{
  "encoder_arch": "wavenet",
  "model": "encoder-decoder audio transcriber",
  "dataset": "read English sentences (LibriTTS-R)",
  "train_examples": 15625,
  "noise_aug": 0.002,
  "n_mels": 64,
  "hop_length": 160,
  "input": "mfcc",
  "spec_augment": true,
  "win_length": 400,
  "tokenizer": "word",
  "vocab_size": 8027,
  "encoder_norm": "batchnorm",
  "encoder_depths": [9],
  "encoder_kernel_size": 5,
  "encoder_stem": "single",
  "encoder_widths": [320],
  "fusion": "prefix",
  "decoder_width": 320,
  "decoder_layers": 8,
  "decoder_norm": "layernorm",
  "decoder_norm_position": "pre",
  "decoder_activation": "gelu",
  "decoder_mlp_ratio": 4,
  "decoder_head_dim": 16,
  "decoder_fused_qkv": false,
  "decoder_bias": "none",
  "decoder_qk_norm": false,
  "decoder_parallel_block": false,
  "decoder_inner_norm": false,
  "decoder_positions": "learned",
  "decoder_prefix_bidirectional": false,
  "decoder_connector": "mlp",
  "decoder_tie_embeddings": false,
  "init": "xavier_uniform",
  "residual_init": "zero_last",
  "optimizer": "adamw",
  "lr": 0.0013,
  "beta1": 0.85,
  "beta2": 0.95,
  "eps": 1e-08,
  "grad_clip": 1.0,
  "steps": 15500,
  "batch_size": 64,
  "epochs": 63.5,
  "lr_schedule": "cosine",
  "final_lr_fraction": 0,
  "warmup_steps": 310,
  "weight_decay": 0.05
}
Rows from block 3 of the audio encoder, named by matrix and row number. Rows with one number belong to one channel. Each number is 128 + 32 x the weight over its row's rms, rounded and kept within 0 to 255. All counts start at 0. Numbers have three digits each. After the name is the row's rms in percent of the matrix's.
# filt: filter width-5 conv, dilation 8 (encoder.blocks.3.filt.weight, 320x320x5), inputs 136-152, a 5 kernel for each
# gate: gate width-5 conv, dilation 8 (encoder.blocks.3.gate.weight, 320x320x5), inputs 136-152, a 5 kernel for each
filt.217 107:103044105086100110116132117135099072133093116120093108099107156168147136146140125166089103104075133077106147161130135130129113116127145088080108117134119085152086115113101141092093108150134115107136131151114107123175130154144144131161110117143139131107143
filt.218 100:154173191169145146087105160157164150182176121112160131080126136081078083154163140140115107169124143168143113081073093152124089107136173159152185181144166117156128140136173151140109142143177125094138130123132143075156118100107129144156116114134092101121163
filt.219 099:073143104122145113057127079086097137091129140128176091127135130070129107094121178081160169122093078106127149085143114104131029151083086106108112124118109125078055124125192078150168124187087162155073132090112142145150167145136124207102174166100057157123108
filt.220 102:163129137135193118127176128079137099150130177087134086134132088121149131043103109105129159137112146134149084135138128030116103163136080166099169135177087124117144132108142111122188116122060116160103127146113129131189093123112101144102130160134070186108096
filt.221 103:204167135147127151181100075117189131108100107141165170185143123135118100133126084136120100202165109084102118129119115133165181107067112222171095104100185154134098126134090126150115117113134156136176126149109088057115147186151143101135138111160174102104095
filt.222 098:176099117164109143143141103126162115067139085094146096193118126177129108133135174079158084136120076129082106184131093140140133141078146187096120149099106139086133085128142066157096096124077136103142194081157106090101199106140117141090149083165137131135126
filt.223 099:179143161140144100112104096102147118207114145123109078116145072103090123085139125191108157153118181101143092108076120091124106107135097153118186119144128108176054128159143193125152131146169128169157105178119121122145048154126153138171114159123094156130101
filt.224 105:215140111143131079126135123134171128150151113145074098091108047122191142133150120175157092142121161122100056124164151122073152160146150165151140152099140084160134096188133144139111153118132100101127107181166127121123076083151162123152138086100139159165140
filt.225 100:154159206163140137062120112177153153175127164136157172143132120082075093147113169141098130146133162116175130094082092133149058094106175151141166144185124166164120158123200169143113118160152139106121139162115145121091114152090122163147139112145117122087165
filt.226 097:118157097107125182213113153127123153132150123082116137117092148122177128123105071171133127146155136183125131118170144126145167136122140141156127157125130128142146118105080150131129089047155131119093127176125129126120066096123089056147153111111172155115153
filt.227 101:093125167128110153111153132143092123172120077064155141138070143118111134118074130119127015083141188126070165114104140130145129145147150104137198127112123171189138077079134135118043088155127121065087133147134074136108103134186069132146145019140131158134133
filt.228 094:091135149161066157125097130149081126133137112110146106142110190108066107196128131074112148071133093147126186118076092184155128099126172084128133170109138146085142131085141126127109101178133122129157118046129125128135188103080098156119128118193118084145156
filt.229 100:127097148155080075109092168127143104148128105186135175075111096134056102143173122131104133124105136140123102146048110147079123080176151118099141180117169117134111112169117180102119199150172099147134106118121106115161148098145187127161101139087101072171121
filt.230 102:085115141075113061145065127125127143129128102176102092116101118146061129104166165124145086106138094144077133119048149112091134068110110093148139101110159127030148093185138154137123180125159164119131148077147111167098167133170172149135146127066159104102136
filt.231 096:131074117130128147141204159157129144078112104134124095118074144163154169121146141030117100120164089101106134162162145129121130201158151152098143116138133155087114089113137006107097120163031087104150132109146133136132152118141126141034092085156096196156130
filt.232 097:153092136088148136151108180101163133186110105123095120063076113151120143066131163213137072188152180122081107140082152086141168113156104153126156108130132153166119046146147194105107121123165103098125115180111077105097077159176137129216115096113116137137110
filt.233 100:160113109150112114168094123173138104088150099130042094135127122135131092159122060136112068130114086163105122131150086165112163105107176135139097142119132124051121110145075124133052131079109120046125082095127127122134157118153123042112153068121162102133186
filt.234 099:158124141134076118142148104170156109141098083112121135120098123144178107227124117135085134144140137078110102154144111218112132140099172148126147096104143149166093098138122134117064117111105108102140119186085166128140108171113114106118070084144118147090194
filt.235 109:056090133124140180120132136067062095125126137086137136091111198137137135085099131155117134084122111120113223142133127088188118147122071095080133114115092145145112113042136148128166104124115118149106123173097090134142082156157079150151128147159094186118071
filt.236 102:113092166153152118096116135074089064143149129137105142137180123108055128094142073102132140078052121138111125108062108085111120105118053097087171143127076073117140118101101151143144126147140135173156054102145119129225159130129127104132135146147084095145078
filt.237 105:091070126143109067151099156109108099107156117136088151157130114178095138142167139078126139111120098192108122180094150148056185117160125078117134154100104152052176100185085103130113182123146140119122148087115123146093181114126185130098160129066190106139124
filt.238 104:183143123110134096162161112113171145131110134144090099124173078156134099114170141110169162164154148130110067139138112120099167171096069151158149079101163170126147146185107100163151165106100158153131166113113142103061123153158175118111161160080192162081072
filt.239 099:113119096127133163121118197151165153074132127096157171106127123150127171114136216121115097192152073161132122129130152129143125116213156175134070161158162184066160111154142129091094119150123101102125199084160100095069209087154126174118097096129160113227143
filt.240 110:060041108110128108124128118159065063097097120111051063122096152126137126133119081112140104068077092079120167147145127138125147126074152063063094099129112093061100136117075119123090139096110121105108084114118128161159136180133138075103136093117110141129163
filt.241 102:092150103137171120037161119102110142125150161144139134148152155040155116099124119137141147082093141186162141057143125092145051179136094090119129174164110111150154165103170105160154131199119143152114079146113150147170109130106115152122150151125030138100137
filt.242 101:088115102116119102064184117165055085139161125092138115126086110102212118134120111136158075036061149170125130125186100142094083188120166041058139153157073092145153134120140111183067132155092154085092084174124102209191085142131112134111164058098083198097134
filt.243 098:111075160127159160135107156095116120161143158193195162111145194160050147096134156144149170124153154120160176160059123102136133077146081099097138132158169193153108172124139190129154128180163127176155138114146149120116144119127134162161132174146099072142079
filt.244 096:124156134170209152137128137151099131097111138077140121126103128086126119113051098064083099091143084117125120103150127111159111131117127123158113147153078114057129137081136068108113091124083074090078120102093142158132176126088043117064082086124120129141170
filt.245 096:115165105097162180121165147136120184125135195132125099110140168082183180094092139115131148146201149161177146098191160088159099173165125147155131141169152169133137171107169105119172105132096130145123121165164138111114120118098107156111115176138076180135123
filt.246 101:156134128178175147184176117103157144143187139136083094117119148131120078080138114114146113193180151169132133136135087085158198147123105164166142200136221184103142089121088110139144141093091137144149127122127135062080139074125145099095149133138186129138118
filt.247 097:122149076132109199147152105145141103074128084080113087128087152076180124122131083094138076168105091131117154110186110123183118164121144154118091144118131098091097076108098066136095087093081148097116092117131087098166167145168100086084144110188111163128138
filt.248 099:093071145153161107088120084102106117154158153135110099093155115141090055100136172121148156087113154158141127146103064083099106117070097108089169129130093107092124148120163137175169147185133149161104123095135136153138144121114139182123147146100092101084110
filt.249 101:090123146128121156140178116111072140163125116119119081148128188135153124129077136102128125074150175127100175129125118138149138191105082072127188113086077149177127110048135117129149066122099116147132116128169121180131073138162083132110116135154109190128096
filt.250 103:099206102096114132151183135136098187103127126049094087132102123080176129101076127090146139119182105121130148083185137120141129175142139117195119119135115123100140091097144059133114119106057137123099132122129114145108114136136079124082133104109157216119135
filt.251 104:148089127130157161222150140143180114125152114157087120197147158199119141106162111093170073195148111141109133178124129128142225152129143144129138148127193107084159113158079110155099143073103150094188137089163096091086139108165169096099162092130170114142105
filt.252 098:112055102091123109097105165127098093075094056121127081112092122147091176140142138076108064097127059101049127167110162152112124104178142099082074103097114124089108058125121086094065159167117096084116126072127060143132182149199146129110108074113109105163134
filt.253 100:091114083120065125118116124164122117110122092138107150125079146104188114201155103163121129135132105120122119115184134186134137127115195115135085113115140091140096148127120148137090165145145137097156093143103149132170115158107138113139138106151080114101151
filt.254 100:183157132108116116105072083108162141118081090143081092143131061084078093135145142150100127170143083066091053071067108132121118057056118166162111057083135111084109130160160158106129157147158129120108109103104126121141150178151158140168104133101136115068143
filt.255 102:100132072111137142070121105114120127017091129131202113134101157116137147085143142090125108114131020066121140121149136107133083119085127112084025079126121135064105112119171086113134127188123127124161127089121087110152201161146141169087107124142049096120097
filt.256 096:122145129147148086132125118135130138188169156108129166165137107106170075130130105220132138118130208173129113118136095105094108110115120120122170156155094108186157134138117220164120144115194176120117102199101166149159059119106127122216151126103109135084156
filt.257 096:136113124159098114101166170137114107147116106115091106012099121140126111157127115119060150120095148111109118140138105155115095154147112123099136154084155102139095101137109121079116137141125041117121104115056148136169130149140145137113039125122141124134133
filt.258 098:151087135181149132138143100102151059151168123145090143171108140151183103111127074138189096152071154157120140178169090108138149154095120145097133176144127085180123111130076120190145133084110151114155085182180108118154077093129133077138188124158121146123107
filt.259 102:151111136034088129089082108129137101157055091140104175139083126111120170131156121173129114125093147072125122109106185146157101085134129142100114073099142097163064115135139179088105121153165142141136098163110087105168107169148126127161123136161097103118090
filt.260 099:121141097155189160092161133128058125148160166100086129189150144090177153102049127151165146073122182170155156087167134118151093175114122090111160138167103123165176157076141136181157054125132159115064101139165165179142080091075042125128177158128094158119123
filt.261 100:120138081159142136128103069128093159116195125071162107169116147120119120108084155144210115077172099165121126114135093115147106107080125103136095171127061179099160110082159136231123057160134193130081143095150109166086160088128063143126207133178137090090121
filt.262 096:100129196153170091120105149191091138187149159106191153093096120115071121134113159112120100084132165165162137117069109130101090116150187089131154170160080169188171164109136174117121107149152117083097167110130111167106118110101101162167133082109133095141138
filt.263 101:152186189088092146106106157146151170175124104152137149094126123092082179159129151133121118160132140155129111072066170178167112083174153156176170136125171129141150107112160153112109105143155132116145119149145116115128117111143115143154128112138095129153112
filt.264 096:163110119150111135131108110178164163130151103162143204126083118161137080154152169169124083157191136163098101159146082162116146093105186154138107137114137153155113100138160172152069142170157136068173161148112116090093132121143143169190142070161121102094170
filt.265 100:132183131174142125113129116178102181107176149089155084152112127092099119129107144057160083109170085198173123085117102122121114112115167115180118178174095180098171168130162091148110124152078158107089142073167095150105148085116130147060150103080137126157139
filt.266 102:098113139075115111113146086091093114129052098129099123171187144106133135095156134142101110129119121056101166115138166136122108128109087093102130059095126137112065098115120120113141160106118143170143118143137089128144133166196145114118114133116104152147061
filt.267 098:136086103145182099132127158071107084065130154165110080114201109150121125097099108075116169079098054133132105172126116087093149139146061104085088151140099098033098129126097060114197125103099112172090101083112135163148185133118125087051102196089112144146081
filt.268 097:138146094145154165089148143126115150120151120101135110058121156091160127107114143130082072102147135116093166104173128101169097157158114143146094155142120137127110119091163113095112072145109081089119098122117105110162144097126080154129088066165059093175132
filt.269 105:131077154099111096147111177125137054130085124182139155065113140164099175131182075121072141128081110106133135185106171143102157108170107113063137098120122095108114109132060138057127139103129081126181097107104133122191141154153172075126069148140130107164109
filt.270 099:175108153117152137170107120146187131151108175105146163105160074191106106128114145142079186187161163106163077158095117123137160089139122194146145112159157173152082194161109185111163119113168109160093200142092170107067104149091154146177099201124187140126138
filt.271 099:185155143153106183130199131165151165169159107112107096134113152087159099168109134134151083164146173139098125090138095148149127199137168163166181148112163116185131093106138117147060081128108144076176098202126149087145040125138118123113149077212121198120189
filt.272 104:125087144121093140127147143173083101144131086074157131105091118199137164182063148111140122093135164141104122191134148172130148160167169109116145148105075140152138120072140132118057076132097109092084154133126146179113127102122052144104135104133129144163190
filt.273 094:119122159174156132113161196132097142186184133154176168086069149147152128124129187131109134109146203194106166132121103105118105183182137084132199223137122144227162108118151137103111138150129094097151180160149144146091039079107125152143090109126127168152179
filt.274 099:142136139128103106057076109099153132172127093198137137105168142096101114125162145238115114145099162105094122091072122140120066061130097130115147127088159092131103113144155225124116150159192136133161101161102099089151106143160182159217144127123087123140100
filt.275 101:120104093098152109093151159141116118105068092124119089078089095097133157114110157096040064121125123087100124110150185124106100159166134134124139115122108119102077048139167096040087137162098057075087121085058087140146161180155132160099067075091100141139141
filt.276 102:145080165118164081209138156118133093161123164157086141133157113177110153092173101126119155121114190124182091172097157103081194141152129119097157126177116132165142172160065141113161168091128077154145134145151175119157089114090166100127110146110174115173137
filt.277 113:055130105158114177108158146140047099132117094115155104133133198107151123120081103123115110044079132106093199125159125130158099140136129060102113143110069069163087103036121110115080079137114105097113092147130129173178127120154062102127093118171093138168149
filt.278 092:169173162136143069088152150110138143127160112196165148210168117107120135096152124060134127129149092182112113095117137105091113183143091125156186148115134136085208092161158059132121156148095141143149101148142098103156121122162146149093163122110127202126090
filt.279 103:098166135127117183102094106142070144101130087079174132122057147110094131165059161099118083099141067132072170115124131156160129096126158103138100128111119153101133066067172134141079047141128134067069161096116075175117168126153059159122121065133139101126134
filt.280 099:120145086130152165118139092171117137067123136084106198167109149065193103103106110127124089116124091115151151076204125100154100139073141110142065096165126124124128126104133092158114103120113172100092094153099093149159150184162097112135181120116113166079137
filt.281 096:099120155127150109158150141116070119110121115083115106155108118111106130093079076032084079063107090113108124119094129115119145136146106076127119118117084081110141115091094077090100143102077125110075086080140073188168185117169097075068093067103124155123097
filt.282 098:089130062137108145108131063162112154091136112105159127171163132119133090161113174124164134115164127134130156106162098171136116136084175107146070136117095124108122165090164141159122107183159173132123167110138150141102178113116082192133174151134126064097153
filt.283 097:150148104120149125115159126153174139051125110098081126135110093088172152093199120069155082167106063138114078099172130105109100130128148178151082131138163054077124133179130058150082155105051128093160086120137095089143157111139185123073153082116101155144152
filt.284 107:105132071130141101061173136137049121103148150125154099089159123105168116142085153117092137049107132127147146110171104114090056177148133072092097162145037124130117122098162100114124126172118118106088117138097148206154150146109094172127116136100074146136168
filt.285 101:154145105142099141143152096143179195147157084101153141152119121152163108169133191147154108171194172141114106124179112171140137160092135154177138138094168200190156134157154134152116130171126146120126221176147135089034090138146146173164179126107154175100111
filt.286 105:131098074077074137109122106119161090091047072092073092126144124120149148179166109138087127167072107072091128134165162169145128119133136177110076066085138057081083123151115102109107158118107122132162085127105112069168160188179165113131112136167128134149089
filt.287 095:117126223181103122125088083155099103164128137141141135127100143115031063165105103116126135110138115091140145123024074148156126068082156114143170147122141144107115199117135146138120125115136147140116108102129157147150147138100133118141122120139149123132154
filt.288 102:105105124148112094105117092166094111125133126182129161145079138160151061131170150171116095093124144133152136150122073131084109111066179102104101130148114127179135136142143174156096183159197169089159163152090107131129100169112172139190141099105132123076166
filt.289 096:143132163131191128148141083101161149149112141162148173126109149158145095065155190130103118149170168073157128138133107089128142133101104148139146085186125168171061134147161143132157148160143140126118191131038129121072099177106140166136124131106133151084129
gate.217 099:131198153141138112081185151127148176148139154143206070111108151098141110132186173134115151161130158137131131080125140113109081175147125138154163143146201150151130118178195102115126182172097081131152159160100170089099079140091173168125086121134093203132150
gate.218 097:076102152140126119126087158146100112203168121129079107116091136148099141118120132205169114101102198175122154134092103115129129082146117111122154180134121138184157097111122217150112128128194158119070119154184110172138086076121131136214164123103156085173119
gate.219 097:119127132145118148124086141178128143184131111139125221099111153127109123149146149201070109135141167136141144125103134157104123069149174124126156134111168145185109118107140202092067128139206078075159133173115114117097090135140125149225083091141125129143168
gate.220 104:045106102103133130092076098114092124107077152104112140147156168123119112108143156137089136097106141044125177115120125123141101081091088068101082067129115092188079154100136174116141122159198120128146144124108150127120134167102113146177113146124158076115118
gate.221 100:094154084071077189112155108153114145123101106085165071106112184098161149188100159127128144135156160132151188106178172189212095178129152118133112086102170168130134142071169123109096064148133141125111164160113115135124099150117081160142107105139116173099122
gate.222 099:088075130097113140148168133138086102106119158136099129142174165181136157165125145075123174132113102137184182182146170146129162146143137089097108089156141153081145179137095070115165150125089143172138156103115200158103161141080130109070110177129162145109139
gate.223 101:137149161142147090123065103073125155164112115113108191115153079131079101104143158171116178104141143096100085105083128101078120051124098118172128129126098131147108126163127190140160157130179132130099149125122170175069113130134166138186131153055171069104163
gate.224 101:089086127132198173133151157118111093140152180091084139118137165160171118096099107143129177122089138141146155177156137071172135162127102104096137139190102072157176156079118131134165089120118122156123108175107186123150110121071099103149120175161110158110159
gate.225 104:062123160111138195133137101172103098138110132107149157151087202113128134121089083126123081116122141114115204133135153131179134151122145095122153098123148114139100082047104106133089075113134167082143082165122094116185110160153068094119138090178112168096147
gate.226 106:110102050098137121094142112122137118078102129174171121122124149143199168113174162133170138152127113098114149157225153117126112155109111117123047093125189134150139139150149100136134157170129133139212144140145129087137146119133187174117127147151113104130118
gate.227 098:155074084101127155123162169139158061101123110099066070117095107160146152128175125100137086137079121139109105186153157141123150167151142164080097118120158073121176129138097062103104103099087102106156102099142086081176156136158143112092113074161128170156128
gate.228 096:098075092116150091121155130161113088099095115124096112105074144124143129101140099098113051103115122097085156164138139106122117158151177096065129116155131121137104081133110074118073142118093112062154081116089063138143119160150148114077114076114100158119148
gate.229 097:184176135139134161144100083150180157079129130152169127198147107137091104099128131075156101169157062146171117128132099112156136081081138198161100121142167161029183148097141101127118096098102170127131167067121078100102183143144110103075172136136155106101114
gate.230 102:100065114084098149096169172134116086139102080107096084089134153116166210157106119133114102126093143134085139141161190140154113158194142103088140106094106087134189109086132107103106080173110104123106088138117142125180111132153100127142100123158076163133146
gate.231 118:202122141102108167136150168128144122142132143058119096102109100168125131116097144130123128136122154163160094161123130134159144141163141185140151143131140165131134137108134124125133069119101152125122171135116134100084104110110084121115147146156160165148124
gate.232 098:113150098173149114085088106172113151129168160104138151113072110115098049151123180153152140144159124177173129105117041129130083094105171106143113184161123155136127141135153159168122146162159154110090174118114146143102148124100128165153148121106128087119175
gate.233 096:167099083080123108191097105064157126118057108149088129107147073183142155109121149149090146153152110060111097192157151116101165101133089146110094081096160161101067108124099128103166133099139113194131135145106121130109147161155110084145085163122161118128075
gate.234 102:138103167148153086160158102121142119161130141204136129125078097158147106098138068121139129101143166130143097159116096099057185170107111124127199123153091135150128116137096130126117176099113147113152101162112106151151058147139154103128134116117125207122124
gate.235 101:125148129208129125104154087145113126147177136082158111147081138149106024115126178097129088118133158146129157124141022123131093149079147092118155174150110137092111120116149117174099119148108169109115207114115139164081126131122122158113154111117145137109145
gate.236 096:107100108122170137161112121115088082100121156111128174156149164150173115103103096169129147100083106150146176171153127097179162107121096123114075133164065103130142116083079140152168084096145151153122111196105137131140153130112073088163150174171157132103121
gate.237 097:137139121128198117084108145151112140150154232100157157121109105107121131115124126154129169096120137177228118115112144082120112134170152120137139133238078109149186177112140144139163105143154136127137127162145148130142108112068131128139142144154114148124147
gate.238 094:104121090094156169108180128096138152103085136054076076132142145091212162095139131111088141134132108066123131092210168098166105174133099142129128094152118122086056110108157076100147100142068127133145096143089136086134116161089101153108100134185088188124141
gate.239 098:106076152139123128124115126118139107083107121123135108126097151166082091091157122094067119155134066074105140188120106110139147116122109153125084130097128131076082121132128118098124148141114106114204141074097084093140189165194152122104083134189150104122111
gate.240 102:133098181117108156202100160137148117196156112129114184093098148222075112110150143156125119161129206148141145200061125121133202083145152138112181153119171158178135139131083201105113137098171129131144149143134098122102108122136131090171106112128178122136123
gate.241 100:040125108114115086102111128103085111151088120090106059121163132129141118159143101165101145061097152069107156114129121159086109122115093063124147099095084119146073145140126148091152183131135104142086102150099141193151080173125140119165100146044107161135138
gate.242 103:096108130083062151087122183097113123136105080167166157107122173154111203147139192141138120148137136127071181144120193172151092111154121091095128105070192135161200081122146134089115125153159098144149171165139089111101127108178134178145103106136135131160121
gate.243 101:165151135104139125200174134076163152200138131115114075111130113152166127089170114200134116157191241131111109132119146103095185167117083156166203129140146195148121111159104152130130142098141152140171155196139111091088007106120155103162143140143167180146110
gate.244 098:075132081118105145076138111117077129097113086117185094105122173102127105141117124088107093075095070111064190107140123142146068129112115082099090096094105107034116102072155097148102099166115139101137116083064089150152162168188101139086121090165090103058098
gate.245 102:081062110129116131142144173140134094083150145157097078125146166125125154134167102080112146147118086176142143136134165129141140136177131128108108159137143100080172158133087074126148156121088108149196075093142146108171156068098182115080136146164122137191138
gate.246 101:170120121161137115109177128120193101110119157166118084097125127096113096140160121109073173157072126119155096119118103122124084144141135197123129156143159053102122171173140071124157143135082090143181068091099210068160153128077165100088089159144089160125173
gate.247 095:153144093069143158140149137086159152132060113104157121103166152107199158085144129154088151165140152061127146095180182107150129178143078179147114055106147097152107131120115140074164108120133073145163160172106109056126105169132121128137094128183148142137090
gate.248 099:139090095120102157142126048094144107085103131116124109134145132182124070092142167127116137138139080056137117166145081108142148107039095158105092066128114152082089146111137117138159111131117166169145154119074120093095159209127115138132135166151128143027102
gate.249 092:116156070127128152120153102085112168076136160153118011102142129099159077092151138120127172129145101133154153090178082086126114151100087113169087138150146149092114121146152093146187141132100148206107139101088155122093152158106137146093132180117138143108106
gate.250 113:116028131131133120164088106108141053128125141177080125128142150213104128118138101107125163143086102107156149236106121127107164103099111124092140127135148095095126169150054124135161147082126125163156107098135135098154168129108162098120137176137143119151119
gate.251 097:111095140097135144134116132106166075177148096109081175178133159134160157097170066179165111172090167183112132162129178118143140106151122122084150129119160109125176104157069139139120144100129138138185053210164090087158086079145166066161167102175093192125110
gate.252 103:120103135178185204162123095182173091103152189136086143170147173126128091125173076136141124203104118132184146156131084115159153137103167167116118146198214120130126158132085151155120111086152163081189096128134142042139130132109155066141156115184136099113174
gate.253 103:179150099161141105109148139107162181100127167121125132146154090102169077127155171075083170144159089124155073096164096109127091143123124187159100144162138157079129144159161080108148128164089096142132162103061138084081147152085137175088113157141143128111109
gate.254 099:165103128080103168169133133087165139138120136130148130099128156191173179117123145171172157168146175134102141172162174127157167128146086181119125112112147148168110145102120149135168093102138125149155187183170170090106106104129117125149159154173186156163108
gate.255 100:118197174131147147129173177086098173172139121136130141117172157078161150109082137152129129081133170150100149068123160134148115170165096092161192144102128132183116127094171141115137098123107082145111091220171156153147047102145086120142113146127097199178121
gate.256 096:168094066170143100111157103189141106077178125140109083165107101126159080144136117066150081124096081155133073145180057144100105171073169154102083146140113078097136146151130069186095130144103160078143119067151115127165197136098145135073180111116109114107158
gate.257 108:168183183147105161138149098157196163193151124135109124138109122108099118149154135139134109202145189150145116094088103166148134113113175208188163136123169124148148122156145135156115128102117148122171133125135102070096087084151154111123149106163115117083114
gate.258 097:126114086143115136114177094118137082053133130167111107140157145113207091150149077100153161121080082116155129114218088137128118186078147125096084135144151057095149176141094043167139152116062142143175091153142184114197137142093150087064154148145116200105138
gate.259 102:091129128105106102118154065106096153143068088135150137111091145108128070125142134145083123074137142055058148127109104132099117151063102070138133072088090159125087096126149130114118130152119156135115097148039109165128112213168138156138116133118083180034112
gate.260 105:159178110090115184165160084121160177107113136096130091163201133121170134134091131135174152140179122114160114112160142117173146152083089177204126084113111139123134182098132101143141091088115149149110137126161150129077108132122086116110145138134181160106100
gate.261 102:152129107121116101121180118106167115078107138189153139077124116139161116144215135061096172152139064103114097137180133136074129157112120135114091105130146154067099126191123060127150190130056101147166141081089158117123170138104195148058103147107156174107123
gate.262 105:085092124091127208163141168124089104113151104041079094060130164142164167112083089129162109117120145166106166139148162114209156181183107125117141159123115132157148065079079113121113065106118120129112093143148109123141082070142094089118126131204145157175122
gate.263 105:175194155118121124126134126100195182163118137146126153178170102121127157139179156131152171199154175142126088101117164128124123147150095165205156114091192147156166127183156145135171167136131130182174171130130162085092112143130174167131142169117148130104099
gate.264 102:168129189086133143094105149126121149168116126117162120090093086109079169152054177128151148107151168130099102106058170139160084112142139152128191123116083160179126100102175169111120109177156125111042141134189153197113123086120089176140138130105100118184143
gate.265 097:116115189150087112173162061139081123177153089090132136139149133164121082191096125105218105086109157136099142149108090200132165160055129102114191129073099142165097116086107127211106123083098192093067128147163119164126103114177098094095201125113153170099121
gate.266 100:118142075147118136009098115115116147078122129103165124128118137065144108138129204146144139128129083112122141082169108129121034105095137108133036141135148125094103150103213140136109106238118113134132146135149125120123166100140117195137101110129056080171146
gate.267 102:145150141125142120051102120176145151105159152161226156156092111095113138174146190111165133150159084140191112104122116157133061101103183137126110130146149200069153173136208131138127152224110147108155166084135120087108189130118139210099151120118093115100143
gate.268 097:133092084106117117155210144106114108090080132109067074086140075181182120109097121088072116115146127099130101141181137104086166199121099108130132120112102133131116135129085058097143134118071115158075087129093117178132120173123136099090090133074147210124112
gate.269 101:150149096138141142067112102143144150073133155122207172116034140101181099110131150119136117131133075131146147101193103101133072148102161139129071138165099133087139113116170098135102089191117138121133159125132121108135159132100100192099142082178109131089163
gate.270 099:157141107101092068119086118090143156128089108178107078108128083089114123115162135146099137122160094045071074081116128109058125093108087120150133108116109156085045063158152143099126165156148110164165138121104135144095134181155169138136114168091116131113123
gate.271 098:136092120108094122137112214146148124119130110139123133128064115155135253161145148126128118128108138143145130161130211167117155125200157128103110129119107101109181139136117134077120123127145078133165136115180107102143145089122150144134118104138143115208100
gate.272 106:129161127139110219121120058125134146130139132048120181182126166115149073139120150162173130146126130121140135094128082145202126120054122156148125129116167123157149169090148143177134065135154176143159140159129130075104101135112098133155181158213127128083125
gate.273 104:145119202153149105063111158153156142184142126128155127142159118098088122160174173124118089143122169157143115088071110162108046136132173156096193141133130121158150146160184158130122160194132113105164127124149139108136108090116167177137117105144046127150135
gate.274 096:119119103060116134106145122081097116094086097107150154121148127120155167108105124114133127103091117103087134117158181125142112148143087122115126089118072122155089067105125103138108098150121157146098125152117119148158111138182092145128150106134142182137115
gate.275 101:112124091080098114067141124119111121094097098202179083097161151101155120124157149136121112111085114090097167091158145146137052143135100090104116076086144096088074133146157099115103122189125136140156120126078121113150132171194127164130115123129110169108119
gate.276 099:160139135095106115196103081146131115096128103188107147177135123134137160173133083110181131121131093121128146147130165173117193121079136135139108079102129144112146186137077131162133144048128167141146102109175138118117151121133149064125169128126185122113142
gate.277 098:108131083106088170121144108142138126052101100092118120134095176117181091127121125082120083162129087103104171107185103138176122140102161144128067111109173123094099106094129064144112092129105172121151157088123064071124188157160124129084138111172155129101104
gate.278 097:126155151179094131116112073117135138115175108140159117172099131091134088165110131115180143144106072149146138102142066165147110131061152135123133162102174120085150174130142129214109147131095174143119149133181144132157117086098140128108170133120109171103148
gate.279 101:154167139137146146138175131126100149143148172152149068120122130129143098128071154078129150104151147145181122101134111116132117173123145107175160133162099150127159147098136092138157098133073149146103170096104130165073097126078079147057112152142171159091145
gate.280 099:160153166155153109163162143144170175225135153140105151110181081121147098146156149168116139143188237133156076102141096116113165158120136152187188152155120158250125142135125161127141169129134103124136152178123156117082064132111130138142107143116152160100149
gate.281 099:119172129136155114057110084145100175147164151143155126111105107073092083099120187176129128101122147135140127064093089104122063100075115108142122138141103114176100141142217165165151130178192146115100138126110093159084108150153130182169152157120095068098073
gate.282 094:135134173146139112098058053158112096168156134185130131123106107129063092158103110174165126125102125142127122142064093141114109063080168125106134138158146163106113120117126179205142127137166207117121084104153137144157134132102121108163179134129070083076132
gate.283 099:145162160131144088155211137102156179218123155124148111130147112135164166121175144162107136134197238117163114125141157118088154218144104124164206114143144183224124163165142137110133185131105107132163156186108182121078029132099153121133099140067141208111162
gate.284 102:120138092128156084087146097158115118078112128139154141178146072119170139107086135103123057103096088107128110127169117109074091146106135096114082125150128076103126157147142089128094156138117135095052130139135104174152175145129133131122137083024123159142147
gate.285 100:128126103154200102130094172130151154120150191153100133034108099110125097113118129121083137129144112140153088096145115097112130104156131143167101175187140173103111153135155143090146143138136066102113122121082144134108135128096133138141085113110105101157131
gate.286 098:085114089160138138155193158149127111081148135143083039101156155154147132145163103047118142107122092138127158145167120143097135207138136100118127140134103129074150152125094048099127127105042086123152122057132166150141179123115145107037116125131130136143163
gate.287 101:175168155118112092125141158115134148097131085140171104134119080151117150120122171075103074107163094140103079120114138144097153137158116149153132139118133230104130101164147071087122138149070100130106197095134064118049177143172127139064104102082156154158096
gate.288 107:132100156142125164185108073117094115142127159062072152110173119168138108125032126139128156104133131112172125151117114124168183134087098127134130102132103124138069175075076145156152059077142144170026121140095164172129112152102042088118123166097187126079117
gate.289 103:107108155178137112092135157136093076155168117189151113093129129109110074100149113135110103098056159161118142136104085113090071148136136068048171184114119064124129116158116139144109166136140117110116084101115128152188131132136147122127113088095092145133133